{
  "arch": "vgg",
  "model": "audio embedding model",
  "dataset": "synthesized solo parts of chorales (CocoChorales)",
  "train_examples": 39062,
  "n_mels": 64,
  "hop_length": 320,
  "input": "log_mel",
  "spec_augment": false,
  "win_length": 400,
  "targets": ["instrument"],
  "num_classes": 13,
  "embedding_dim": 192,
  "norm": "batchnorm",
  "activation": "relu",
  "channel_attention": "se",
  "depths": [5, 5, 5],
  "kernel_size": 3,
  "stem": "deep",
  "widths": [64, 112, 192],
  "downsampling": "avg",
  "am_softmax_margin": 0.3,
  "am_softmax_scale": 16,
  "init": "trunc_normal_002",
  "optimizer": "soap",
  "beta2": 0.99,
  "lr": 0.0027,
  "beta1": 0.95,
  "shampoo_beta": 0.99,
  "eps": 1e-08,
  "precondition_frequency": 20,
  "max_precond_dim": 1024,
  "merge_dims": false,
  "one_sided": true,
  "adamw_lr_other_params": 0.0018,
  "ema_decay": 0.99,
  "steps": 17200,
  "batch_size": 64,
  "epochs": 28.2,
  "lr_schedule": "constant",
  "warmup_steps": 510,
  "weight_decay": 0.04,
  "adamw_weight_decay_other_params": 0.01
}
Rows from block 8 of a small audio embedding model, named by matrix and row number. Each number is 128 + 32 x the weight over its row's rms, rounded and kept within 0 to 255. All counts start at 0. After the name is the row's rms in percent of the matrix's.
Before each channel's rows are labels from the 100 clips, of 14976, where the channel reaches its highest value: "responds to" is what is common among them; "peak in band" is the frequency band that holds the peak. Only what is clearly more common there than usual is listed. The data: synthesized solo parts of chorales (CocoChorales).
# conv: 3x3 conv (model.blocks.8.conv.weight, 112x112x3x3, each kernel summed), inputs 0-111

responds to: tuba; horn
peak in band: 0 to 250 Hz; 250 to 500 Hz
conv.9 086 [226 105 108 125 107 165  82 112 116 148 157  58 162 228  82 190 160 112 155 135  97 121  96 115 158 109 103 150 142  92 117 133  96 101 119 150 192 131 109  78 129 154 115  80 134 141 144 131 120 100  93 119 156 122  98  51 139 135 120 113 125 158  98 151 102  83 120 159  86 113 143 151  77 122  97 128 159  86 191 109 124  88 107 110 144 105 119  99 122 143 158 129 111 156 158  80  82 210 111 126 122 133  83  80 100 112 136 130 138 103 126 155]

responds to: tuba; horn; note B4
peak in band: 250 to 500 Hz; 500 to 1000 Hz
conv.77 115 [112  68  86  73 143 146 105 145 170  62 166  74  86 105  83 156 180 124  90 115  70 166 103 179 107 129 164 168  99 154 138 125 193 161 120 120  76 136 122 116 121 154 143 118  91 150 103  78 190 135  94  98  98  83  90  89 148  80 134 137 136  73  74  93 141 141 115 122 129 126 163 175 102 148 131 162 130 122 137 132 122 102 132 128 156 110 120  82  88 127  99 112 136  50  82 106 147 114 107 107 110 146 130 165 159  87 127 119  91 141 180 182]

responds to: horn; note B4; note C#5; note A#4
peak in band: 250 to 500 Hz
conv.24 105 [114  65 161 116 119 149 119 210 115 149 113 165 140  93 102  63  29 147 141  98 144  81 121  32  96 190  77 102 136 157  99 103  89 102 137 136 120 133 136 144  85 106 115 107 132 191 106  89 101 118 175 124 124 220  69  91 123 124  88 132 139 132  72 139 138 122 147  92 140 139 102 109 108 118 136  96 141 150 157  83 126 154 115 100 115 103 155 157 164 116  88 112 138 107  97 116  87 127  98 140 128 136 123 142 155 162  72 122 132 153 104 103]

responds to: clarinet; note F#4; note E4; saxophone
peak in band: 1000 to 2000 Hz; 500 to 1000 Hz
conv.55 088 [ 89  90 156 112  99 110 148 148 154 128 130  90 130  96  42 135 130  63 118 161 136  92  89 143 147 206 123 107 106  93  62 119  98  86 119 138  67 150 130  91  81 141  57  36 114 141 149 105 113  76 123 109 124 133 129 151  92 164 108 117 162 130  98 157 106 104 132 124 100 188 109 153 123  67 111 124 159 146 110  70  94  99  91 148 131 117  96 128 108 125 121 149 129  91 105  85 128 136  76 134 113  71  64 134  79 150 118 134 134 109 100 161]

responds to: tuba; horn; note A3
peak in band: 500 to 1000 Hz
conv.31 120 [161  98 118 154 153 201 104 145 158 143 151 100  94 152 121  79 107 121 167 177  90 190 101 105 123 147 138 207 113 115  92 130 162 184  95 161 125 151 105 193  79 142  95  90 110 170 175 122  97 132 117 149 137 136 111 159 183 155  95 131 119 121 131 126 177 140 113 114 100 198 161 186 110 155 129 199 175 175 145 130 127 150  89 121 163  94 126 122  76 118 128 119 131 121 126 163 190 111 111 121 136 129 129 193 164 113 125 124 135 111 105 208]

responds to: horn; note B4; note A#4; note A4
peak in band: 250 to 500 Hz
conv.107 096 [ 88 140 146 149 155 121  74  84  83 135 194  57 146  95 100  88 112 142 151 180 140 163 186 139 137  87 110 114 179  97 120 124 116 100 107 139 123  83 105 131 110 177 128 147 121  61 165 112 118 117 105 115 181 100 145 163 134 211 108  87  82 171 125 129 115 136  99 117 163 107 145 122 155  78  91  95 142 107 148 136  99  81 160  98 127 118 105 142  94 118  96 147 130 187 120 117 114 149 157  87 178 105 128 164 117 184  79  65 159  85 159  93]

responds to: clarinet; note F4; saxophone; note G4
peak in band: 1000 to 2000 Hz
conv.82 087 [169  70 130 133  96 113 182 159 141  88 119 110 119 110 140 107 155 138 131  90 204  89 130 151 183 172 133 113  81 155 147 118 184 107  87  94  80 141  94  99 115 163 151 127 113 126 219 123 125 104  78  99  61 104 171 154 116 102 159 171 129  90 141 110  88  86 139  95 116 137 120 139 122  94 156 108 146 164  78 127 151 119 167 176 172 113 139 105  96 130 125  89 162  85 134 149 102  99  98 145  77 200 128 135 156 182 141 144 172 152 151 167]

responds to: flute; oboe; note C#5
peak in band: 0 to 250 Hz
conv.25 094 [157  89 108 141 142 140 147  69 167 127 134 120 138 132 139 185 180 149  88 113 137 124 145 207 128  67 227 128 123 132 164 112 118 119 113  44 142 113 123 177 155 119 138 151  80 120  96 136 153 115  58  59 125  86 139 153 131 105 147  74 181 121  86  94 151 140 107 192  77 138 108 125 138  93 102 105 112  89 130 157 136 113 168 108 143  76 110  99  70 130 135 117 154 144 135 148 104 109  89 148 128  76 144 109 108 108 190 130  89 117 118 150]

responds to: horn; note A#4; note B4; note C5
peak in band: 500 to 1000 Hz; 0 to 250 Hz
conv.73 084 [141 190 167 142  76  74 144 197 117 100 138 109 115 142  73 118 130 153 125 101 135 143  83 140 144 183 187 142 130 128 104 164 165 114  99 109 127 156  93  72  75 200  71 115  85  58 154 152 132 117 102 104 132 208  97  96 154  91 120 125 105 132  96 163 147 133 205 175 131 147  79 123 101  91 170 131 132 172 142 115 129 159 102 112 155 135 134 172 159 149 180 143 141 121 100  90 108 185 138 172 106 115 106 102 127 133 161 108 146 139 131 154]

responds to: clarinet; saxophone; note F5
peak in band: 1000 to 2000 Hz
conv.106 087 [158  93 111 130 151 146 210  79 130 106 132  96 144 129 149 175 161 117 138 161 135 136 149 156 142  91 125 153  40 153 187 147 154 135 134 142 110 143 142 100 123 134 126 157 154 126 157 177 113 156 103 205 118  91 206 152 193 161 168 146 159 105 131 117 153 108 114 156 107 109 137 146 174 168  83 156 111 119 157 138 178  93 172 138 108 107 151  91 111 156 102 110 129 127 157 187 188 112 127  73 177 187 131 114 159 126 129 211 108 126  96 140]

responds to: horn; note B4; note C5; note A#4
peak in band: 0 to 250 Hz; 250 to 500 Hz
conv.67 125 [130 189 167 127 170  90 170 133  74 103 100 141 150 141  94 138 126  77 115 149 145 174 149 105 141 120 108 129 136 102  99  97 158 117 111 161 117 151 122 136 153 140 113 104 131 109 104 157 172 125 182 153 145 107 187 159 117 117  89 107 163 108 144 140  87 165 123 122 223 112 177 130 165 127 119 130 136 126 134 164 107 144 113 177 169 165 121 204 117 122 142 152 161 158 130 130 145 155 156 140 198 102 204 117 103 217 117  91 121 140 224  90]

responds to: clarinet; horn; note F4; note F#4
peak in band: 250 to 500 Hz
conv.111 100 [ 82 141 115  90 148 135  62 117  92 137 127  78  89 124 155  82  97 136 126 149  69 127 137  80 158 101 100  98  87 128  63  92 106 113 145 130 130 135 120 123 142 131 126 144 139 148 109 122 147 124  86 148 130 103 128 132 138 163  95 135 127 149 194  82  71 154  80  77 125 104 132 119 135  84  79 151  61  74  90  98  25  94 127 105 120 154 110 125  91  91  62 116 109 157 113 179 159 119 158  70 116 128 149 142 170 128  68  86 138 129 159  90]

responds to: clarinet
peak in band: 1000 to 2000 Hz; 500 to 1000 Hz
conv.22 099 [125 111  96 157 117  95 217 112 161 138 130  91 117 137 109 168 132  88 119 148 206 123 103 165 104  77 118 128  96  67 158 154 114 130  96 129 115 147 112 130 135 137  73  74 109  86 178 209 127 125 110  76 115 120 135 120 100 119 202  99 111  66 115 137 116  87 126 151 105 115 107 110 133 142 117 112 122 101 139 102 176  87  91 140 123  90 152 117  68 139 131 118 144 102 180 129 118 115 123 111  57 184 107 115  90 112 203 201 139 128  96 138]

responds to: tuba; note A3; note D3
peak in band: 500 to 1000 Hz
conv.51 112 [102 134 175  84 165 137 125 117 160 100 100  90 115 112 100 150 141 141 119 117 125 150 120 137  72 101 128 153 109 112 139 100 152 155  87 124 111  87  72 105  50 107 112 123  73 125 109  74 137 145 154 188 141 115 148 154 192 153 116 125 185 102 114  73 142 139  86 138 143 122 162 110 136 163  61 158  76 130 101  87 148  72 182  60 187 139 128 143 116 149  78  76  88 111  99 110 180 108 149 106 175  97 167  91 132 144  93 128  92  81 146 152]

responds to: tuba; horn
peak in band: 250 to 500 Hz; 500 to 1000 Hz
conv.76 114 [142  97 119 148  90 177  80 123 169 164 166 160  79 159 133 168 134 139 132 141  76 129 111 129 110  87 137 179 138 109 174 155 152 194 127  76 120 111 127 191 128 150 118 107 105 156 129 122 104 128 120  58 122 143  73  85 155 127 121 116  80  98  93 120 150 125 123 164 106 161 134 129 140 177 146 170 138 166 242  81 106 166 155  76  96 136 100 101 147 115 117 127  84 115 102  78 100 126 126 129  88 103  75 181 104 113 144  90 119 155 123 190]

responds to: flute; note F5; note G5; note F#5
peak in band: 0 to 250 Hz
conv.28 091 [164 123 103 110 150  99 119  93 156 105  88  80  67 108 122 158 117 127 108 149 112 110 102 151  45 129 162 131 142  87 121 100 110 105  82 110  90 110 106 161  90  88  90  57  60  93 124  46 137 114  97  91 113 100 123 184 181 132 148  84 140 123 115 118 114 127  86 184  92 117 125 125 149 110  85 114 101 101  94 135 170 109  78  70 135 102 115 106  60 165 148  89 146  94 130 167 131 101  98 134 160 124 146 162 121 112 158 169  90  75  94 114]

responds to: tuba; note A#3; note A3; note G#3
peak in band: 1000 to 2000 Hz
conv.6 104 [ 88 138  92 109 155 119 126 103 162 101 128 121 145 147 177 167 142 128 111  87 141 135 107 146  99  65 205 153 135 187 160 153 139 188 122 137 160 148 106 101 147 110 125 149 121 110 105 122 113 188  93  81 137 129  41  83 170 120 164 150 186 106 165  81 143 160 148 112  59 117 170 103 119 176 111 129 112 110 125 130 184 108 138  92 142 150 205 112 120 207 102  83 121 121 115 106 153 132 158 131  91 148 103  92  98 149 119 173  92  95  89 117]

responds to: flute; oboe; note A#4
peak in band: 0 to 250 Hz
conv.47 095 [176 102  68 127 121 108 116  91 125 117  80  72 143 177 118 178 128 162  96 147  90  81 143 143 108 131 135 102  74 152 190 129 117  90 117 108  92 161 141 140 120 129 121 160 112 100 115 180 131  97  96 116 106  80 127 183 186 123 159  82 119 129 118  76 102  78 148 195  75 124  70 135 130  90 140 103 113 102 120 119 138  70 158 117 104 114  98  74  73 103 149 114 174  80 139 119  98  81 109 150 106 110  91 132 171  83 185 129  96  71 132 126]

responds to: tuba
peak in band: 0 to 250 Hz
conv.12 070 [157 119 128 130 129 187  94  92 158 178 176 112 162 109 165 111 114 132 188 153 168  99 107 118 176  80 129 142 155  98  98 137 163 120 112 153 157 167 123  77 140 147 115 121 118 129 171 145  55  96 111 116 160 130 154 134 112 197 125 112 113 177 125 148  99  75  46 142  84 108 185 128 124 118  93 130  94  95 104  86 106 122  71  82 100 121  90  93  91 106 102 139 100 177 114  90 162  81 133 128 150 146 102 186 111 121 122 105 178  84  67 108]

responds to: horn; note B4; note C5; note A#4
peak in band: 500 to 1000 Hz
conv.101 091 [115  94 152 150 110 162  81  82 158 112 178 122 120 115 122 158 135 126 121 106 178 141  98 178  90 104 145 160 147  83  98 135 157 164 102  84 128 119  98 172 143 211  91  85 138 153 160 163 137 108 104  66  96  95 155  78 103 121 103 108 151  75  61 120 116 119  82 122 125 172 128 113  94 106 104 182 132 145 168 122 102 132 100 118 161 104  56 119  82 141 159 115 125 144 142 111  62 141  80  92 128  83 106 203 110 190 144  77 137 123 123 134]