Weights of a small audio embedding model: depths [5, 5, 5].
Rows from block 12 of a small audio embedding model, named by matrix and row number. Each number is 128 + 24 x the weight over its row's rms, rounded and kept within 0 to 255. All counts start at 0. Numbers have three digits each.
After each channel's rows are labels from the 100 clips, of 14976, where the channel reaches its highest value: "responds to" is what is common among them. Only what is clearly more common there than usual is listed. The data: synthesized solo parts of chorales (CocoChorales).
# conv: 3x3 conv (model.blocks.12.conv.weight, 192x192x3x3, each kernel summed), inputs 0-95

conv.147:136079140120126100104105132116122102133094123089167124115143164118126171133142118156163126090102126170110148139122147148132139123114141132095151130128114119105129137164168123123145106132146137178115161127120128138155156136117123103136106107176114104147138129148095133157122118131133110143
responds to: viola; trumpet

conv.123:122143123137161134164161101132148120136101094163132136106112111096139129101136131081165112160118126118134113119125113118120153117103166099153130127154149131117143151132076115113106095089099116125157109097142148127129104142118086095073134123113101194116096134131129083113132150122158108098
responds to: flute; note F#5; note F5; note G5

conv.7:125128100187132157128108113134128095075107138142109135112085144100129142160136167122144141123124115115150159106163090137092133097110123129117137155124073146130108153095155114115098134129141078107113129094103147156119173134136079106158096170124161126138131131151138119190114103119135081104
responds to: flute; saxophone

conv.163:085133111111116101149115138114121125141097140132157099155133143143142128106122131128123155120118179133125153151106122124129144136140125124164128109107199104111131172139133095192131115156084138125149108184115134104150083111104119174107142135134108128127109123148119095153137106131131158139
responds to: cello; note A#3; note A3; note B3

conv.187:110075125157105115124105086109102114122126103139158124143074117063127101114124142131090114092076102110155097104178130112135119102124102126103148143085144116111083117122124098145105143107139098129129140124112134141137165113128121148123151138123130091112089112099116121140090067122102104152
responds to: viola; note G#4

conv.14:156151151136134136097124132129157110103142129139137102122170147152141133158142103088111127083106129121147136158088101170125087090132146111087100100157057119093105133141135144150144084127115124158112115146152138127065140096139127161088127121080096167115118141117114120154102129184113137102
responds to: flute; note F5; note F#5; trumpet

conv.166:173132095144145140145136103097119118143117174108109153134120147086143103123081186106104125109148132162112124053110122113103136076091115169120130083149119131104151148112102102126102096102120127101135113142102101126166112088137054138178144165139128092132100114121105113120132108162115143115
responds to: violin; note A#4; note C5

conv.107:106150138125107116094097114081142073141112117122146182101143146110139099108171133145156106189114168159154153079116120169093091114106173116122108150112081120145158122100145121146105104135115119126149131176136126099107137101129093098163095143116163161108088145156130123125150158129130108105
responds to: flute; note F#5; note F5; instrument: tuba

conv.97:145131109145162185160149143161109176112105163148164114138097149143078147115106116130085144134144135102118109097137117108103131148124108102184120161119116130150128108119109119125128138140148083094125125077109086121112172138118117143120109114121149102121121111168125094134101131043129107147
responds to: viola; note D#4; note D4

conv.103:111161135146081139137154108112128124131141128147154129144121085088171122088109129094133133148094137105106136098149135148142162152118108139066129160105109148156120147125117153157132154135082161128166098163082130085123124128113085125155120120115112089129112137098124102090132079114140113130
responds to: flute; note F#5; note G5

conv.177:142087143110137112115100139091108123154114114128173099093129127140096150137103108093139115131116125155151116123188125111150128174102148132079114085112129150115141128191130114153169085158130118135141140154103134129132174175123132150103089119132148140137124144151099110160103120139126133107
responds to: viola; note G#4; note G4; note A#4

conv.4:164123106117109146083135100125146155114182130110148090109139129083128127136121127110098086088083095109103110153096123146118112104110127124129116121166144181122115102133132165144132124124109130126126129170074129131096131110122117130103134129082098101146141135131143080134121112125112126155
responds to: flute; note F#5; note D#5

conv.119:133123105127120135163151096111119133085151152148121068126131131104158142129121138161122114127153122096130101127118077099111142117128130167124124128128158145129117128153115101116119141093178121115121159101094084074117162117120157063172108127144160122097150143118165129126133102071118097117
responds to: viola; note G#4

conv.32:140127143170130132155107103142132177122161107120154137145111102098144109129171153117115100171102112126160126101147134126104131123114123098153106119115148144147111137106089098150111137100117113146132094151117165121094160152124114147101114190095152145128126126124160167160105158150122087092
responds to: flute; note F#5; note G5; note F5

conv.74:088077153100119047076076125094111097121106119135162104112117110092141110123097089104169100140115100105119095107098129141140138153084103125098119152061084092118085111099135150129137142086129174099116169102089135089145122128137131119123149106135125084137108101117112117096160114134116134088
responds to: viola; violin; note G#4

conv.52:136089098144141172145126095169154141127146154125125131109118186093091141133147127126166112120102131160109102085110118166101112114111132121148171152161111112135134089087190160115113159156185104180141149130112094146145158110131110105111110136147124111136102144155130110112127132094127100149
responds to: viola; note G#4; note F#4; note E4

conv.145:106151115109109150113100161091103086160109119152115147123137107170093088082131132128123148104116119135133123111125152117130068117098132112116124111140081146140190084129120107102136119132116105106150122106134142128117132137167128125123156134124118143144134079132145107094125113142146137098
responds to: clarinet; note D4; note D#4

conv.151:106113098137096133158129094132160110076131098125112109110130110115126135141139135102180098169134119113109088094133108146120137154162123140174147144141134155139103139128109141097099103119162125139106140120152098140141132151123070095122097119135147167113141188122114086106146165096145103121
responds to: viola

conv.188:110098148120121135176138127141141136125128114086160123106121112227163124114147158156127199132134125099113146166118115114123139178142122132149110168126119102119126134125137118151131128249087136108117089107133113144127119130113127122113110135129137140133097125141150137145159140121163118137
responds to: viola; note G#4; note D#4

conv.39:152136094111127193161097164117122150157130146122085137088090161161116140124116119145114141118179133126115129117108167142125113137123120125128120113105132153158128124127158093172129130139094078083123102149106122121122108134183096163095136104115126089160130129182138103083154133098126092117
responds to: viola; note D#4

conv.10:138133144152157112127149109114120100102109141161148123106139126113153117107101154104122118148078163145125173119140127102114178154171101187168146130117107119121090192134091118144102135130129141096126142105119149164139133141126113153143147135141151134134139145175123083138141096145114117094
responds to: violin; note C#5; note B4; note A#4

conv.112:112147130090124161158142114135140151107121163126100115097109117140089155149107150138111143093155127106127101130103114129144136118149104147099143171130094133131146137122146098089092151188144110079171122083104119126144110132132104108110097094131120117119129152081106126126117095130143093129
responds to: viola; note E4; note G#4

conv.72:144122177085131146107092095130100147119128095127132131102118145114177093115125125130095126114098096132104144130142105119113154160115104111089102142123106085116119165097089135130099142115139143159136120135118111136090113114146122130077127163068089116156109132161127123137161122136106092117
responds to: viola; note D#4; note E4; note F4

conv.180:131104166090098137147147114121122179104134114159108118130125126124162159130105115095103139134109084103101113123103151109137113148163071113133138124078111139169101107124107146153122132146153135147121119148091122145130136122154146147102105139153119099127099113130133118099132105170135125145
responds to: viola; note G#4; note F#4; note F4

conv.92:144121178182140151123134141135127111187110137123145130115150109143106131135120143122125138142112075139094150138150092112109122127164115111144120167115129131109123160151111129119132087106110130113105108105120116145122135158115122120072126113127149091149123103115104145149090119190177159111
responds to: cello; note C#4; note A#3; note C4

conv.63:139115087141120145173108095103142085217103139177114116096115106065103099115127155119173112136113125115126103104140114121132131091121122131127146128133094089139161101110124136106125127108115127114192121156129104130125108107114120072138126144135155149107103149117125144108160151100142151120
responds to: flute; note F#5; note F5; note G5

conv.139:101124122147123130095124135117076095126094153118128141121100128127127105101098113103112121105162165128126125082132145093115097116115119181126175095105093137102143102122108117115102131128114143097112130102115169104204130128129120183173153098186112106085138108111133096140113091127097139137
responds to: violin; note C#5; note D#5; note B4

conv.22:136140079149156141150115102113120136116096121178103156098101138094086135079135143104132103172094120136143125095123114120086098134135100113103098124096121146148111113120126082118093095088164114158134142148140113123133186121121084159125129145123155135097119093135136075150126122124093096105
responds to: viola; note G#4

conv.61:153187129102140158112166130116101115133112120119112150099094134143129129111143136121131106148156199143132148138072145100103093120107157138134142103136182147115159097126137120098109133085104116089114093095129166139120108157168121145139143094143095139157122134157115152081135133146132107133
responds to: clarinet; note D#4; note D4; note F4

conv.38:108092135073116048113104101075133163131155130114129155090134137111136121109128114141133100164132110130143131155138121140127153157095088145113106066116099118138114107095131125152132117095132124087145113192105148086138128098117125171139142138128128089159116134143110113079129140130081137149
responds to: oboe; note G#4

conv.45:089093126079131092124118148103131125149093095125136140092102168166093114084130101126147139162102118129134156151122148102155118126181114113159135100096168086106106133144125139114109115155145121122096159117138134151169100170119153110103119129171112139121118100156134125144103144128154152141
responds to: trumpet; note C#5; note D#5; note D5

conv.157:143140139159135116124088100085098122146084147152140148148139094121113153115130106092133105137122127109133111160125111084149119116107147123093099127137089176123124113160095109124173096149094131119146099126101154105096120140125138138108137131074122165139112124135101113146129129138148137084
responds to: flute; note F5; note F#5; note D#5

conv.30:137147167119126119124159119106098107154109137130169114157160105155139135099140099140095116158128117121120138129190109085119139194159130177146124130137123133100132128137102119099154090160112146110093126116105111109107122152121135137167168109095140125163156122137128072105131178137139170125
responds to: violin; note A#4; note C#5

conv.3:096109116147147065126179101130124099152128122114132126155146129136145129113146122121136119089102102115124089125169125120187135116125166104140143095109110115119142125126121135148124122148099108138135128157119111105098115167097119084115106131101113157088096158136122104114177114067152149121
responds to: trumpet; viola; note F#5; note G5

conv.143:113169125157120127152131135090112105110125090120099167128149081106144132113103110157120108132133067114147101128147149125165153153138154095151116080131094128167163151131118115105128136114131122089099128126121130112110110170165182097098151121099144163120115107133196127095102119106124116127
responds to: flute; note F#5; note F5

conv.130:140156138127146153162129108145161122150133153136142118140141114137126114120128118129159090130116119098143097127156111132103113114133178151106106114161085097135133136130101132123111111128114125189153119150216146106100139106134106106130175131090149170073162123108115112101109163151158121138
responds to: trumpet; note G5; note A5; note F5

conv.155:176157123130189141139143116161097149159120138136116142159128160105153119104096147115111155101133152151121180132114134095134158122098184117117129101154131103130120175089099123161117182124103091155130099082129174139108139114170151123086153143109109129110117103148136141106180122131096063111
responds to: trumpet; note D5; note C#5; note C5

conv.113:141096144109106095124143109110158187091175110126102092110138154113134163145161124094144119123122126131099122130120138162140101164162114083169119115144177173190103129125088148152133134114178173114131110151106128122127143130108127127138088130101108125126154149123134106114140106145120148156
responds to: viola; note G#4

conv.57:097097106116120107091099059097073109154122108100105108158146106089109118109139109105105108163171114167088113114092147115106120128091096129154097139128139160123130104097104075102126125102114117102132129113099105131157088111104080108126155103154075118115129115147092094080132134128113094092
responds to: violin; note A#4; note B4; note A4

conv.95:158144124106122127119118128093114114162133168105092133099187124127130135108098113141092083147105119142141118104106109121141104094146160089121110126186136201128106113149117133099166108107092131087124132162122110135107122111121142125116107151109151155157127116128134152107145088175122114081
responds to: clarinet; note D#4

conv.152:128130124146084106126148161115101114080074103087115133138099094139137128127141091145091110113161152097124140144110143093131098142142147124137102140126137140140126146101140097116097096110099098064122102100122136105099131137150131114115147080145144159106144116123131134104126143065093094090
responds to: viola

conv.5:126106120168119086126152103120113130100138095131193079100092131096127132138153098102100125121052118109127109122170128101088128125136097118144164109124108120132102128117105116119107109136120105092104124123090098133142123156101101140105130118126106137116071132117108113159119107092157129156
responds to: flute; note F#5; note G5; note E5

conv.70:139126129150153150097125116129099092154148131117124130143121131095155083132118134116094109081142164132120116111096140128098094079096108152088151122125086153091156108110129131159108154150093156103169117126102129110153109099138115154155153122130105093104155122126110099091144074091109128125
responds to: violin; note A#4; note B4; note C#5

conv.40:135197090176117163154125137148130124122131163159123135167114068115145085112142151135143105169135116066149121117117124157124152115131147143106117145155127116128182137113122155112106142127136096155163151098127127093111136119120138107141118097102136145127132122071138137077105147104148094142
responds to: saxophone; trumpet; note C5; note C#5

conv.21:117125152117110127111119106096138104142094079139136126097127124095119101097142131105180121171140141099107141159124091128135132131150161109161100120120163130119113128120113110112103146069137165144133112101195149129140087112103082138140156146120112165129114115144118125140166178132161165114
responds to: flute; note E5; note F#5; note G5

conv.36:154209115162116172157138094154161153126133144099070145143142110109128115154148146166152127149132136110105140119120090155162176144122162131144121143175111150149133172124163115148152074110129116141137070130176152120101133083101102113143151139130127143132140149121176121113131149130109130083
responds to: violin; note A4; note G4; note A#4

conv.77:150114116129124111138128094091115125129137159119133125153138098086124135138148133098103104113136122083127070105172099106204119102135137118125098110160132202125112096147110130132165125125114136114125104159109128088098114113107150119132114106089118155135127129124126109125104156100144159100
responds to: trumpet; flute; note G#5

conv.176:145143172140172129154117097153115138124128143079107160177193139132158132141104157165129136103110077105108121113116114128196146150139195137109088099162087124148158111137125137118146124145092140129153104120171146134117093115115117107114132102134098178138119127146180118081134128149130117127
responds to: trumpet; note G5; note D#5; note F5

conv.13:136134157108098144123132127104111068163108123152125142155135108134120153124099113113104092142144134144124127151146131111178088140142170103132124097142118135118142093181111173088177135111118169096106132140113160126118109143139207134119160111119128127136147116146134103120095119161125178109
responds to: clarinet; note D#4; note A#4; note F4

conv.170:121161137118107163160084109122128091137114127142098170149111093124113080107143136117130133111155125139082119115096116108136100117165108133114123108099112114119160100123100128148118119127075147082123094106129159109150095141135102116108154102140079131143124105136124114097091130143118112133
responds to: clarinet; note D#4; bassoon

conv.28:107145160160109074113165118135099136108112119172156130122140145124143108121157098097094100109131096124124096162129150111084150148139089167137174113139126105104129119118112128090075156124122112119107135122141146141166116145118147123123178134154115140128135103137098112135113129124133091181
responds to: clarinet; note D#4; note F4

conv.44:144093119124095122099102130128081122196097087137132130145159129132096136123138146100103168131096125137112166096172107106174101102146115096095129146115126125104134090153102147143185132135097150119108122143133122146127142129131155133114114164135130113174096104119118130152132121157148169124
responds to: viola; note A#4; instrument: violin; note G#4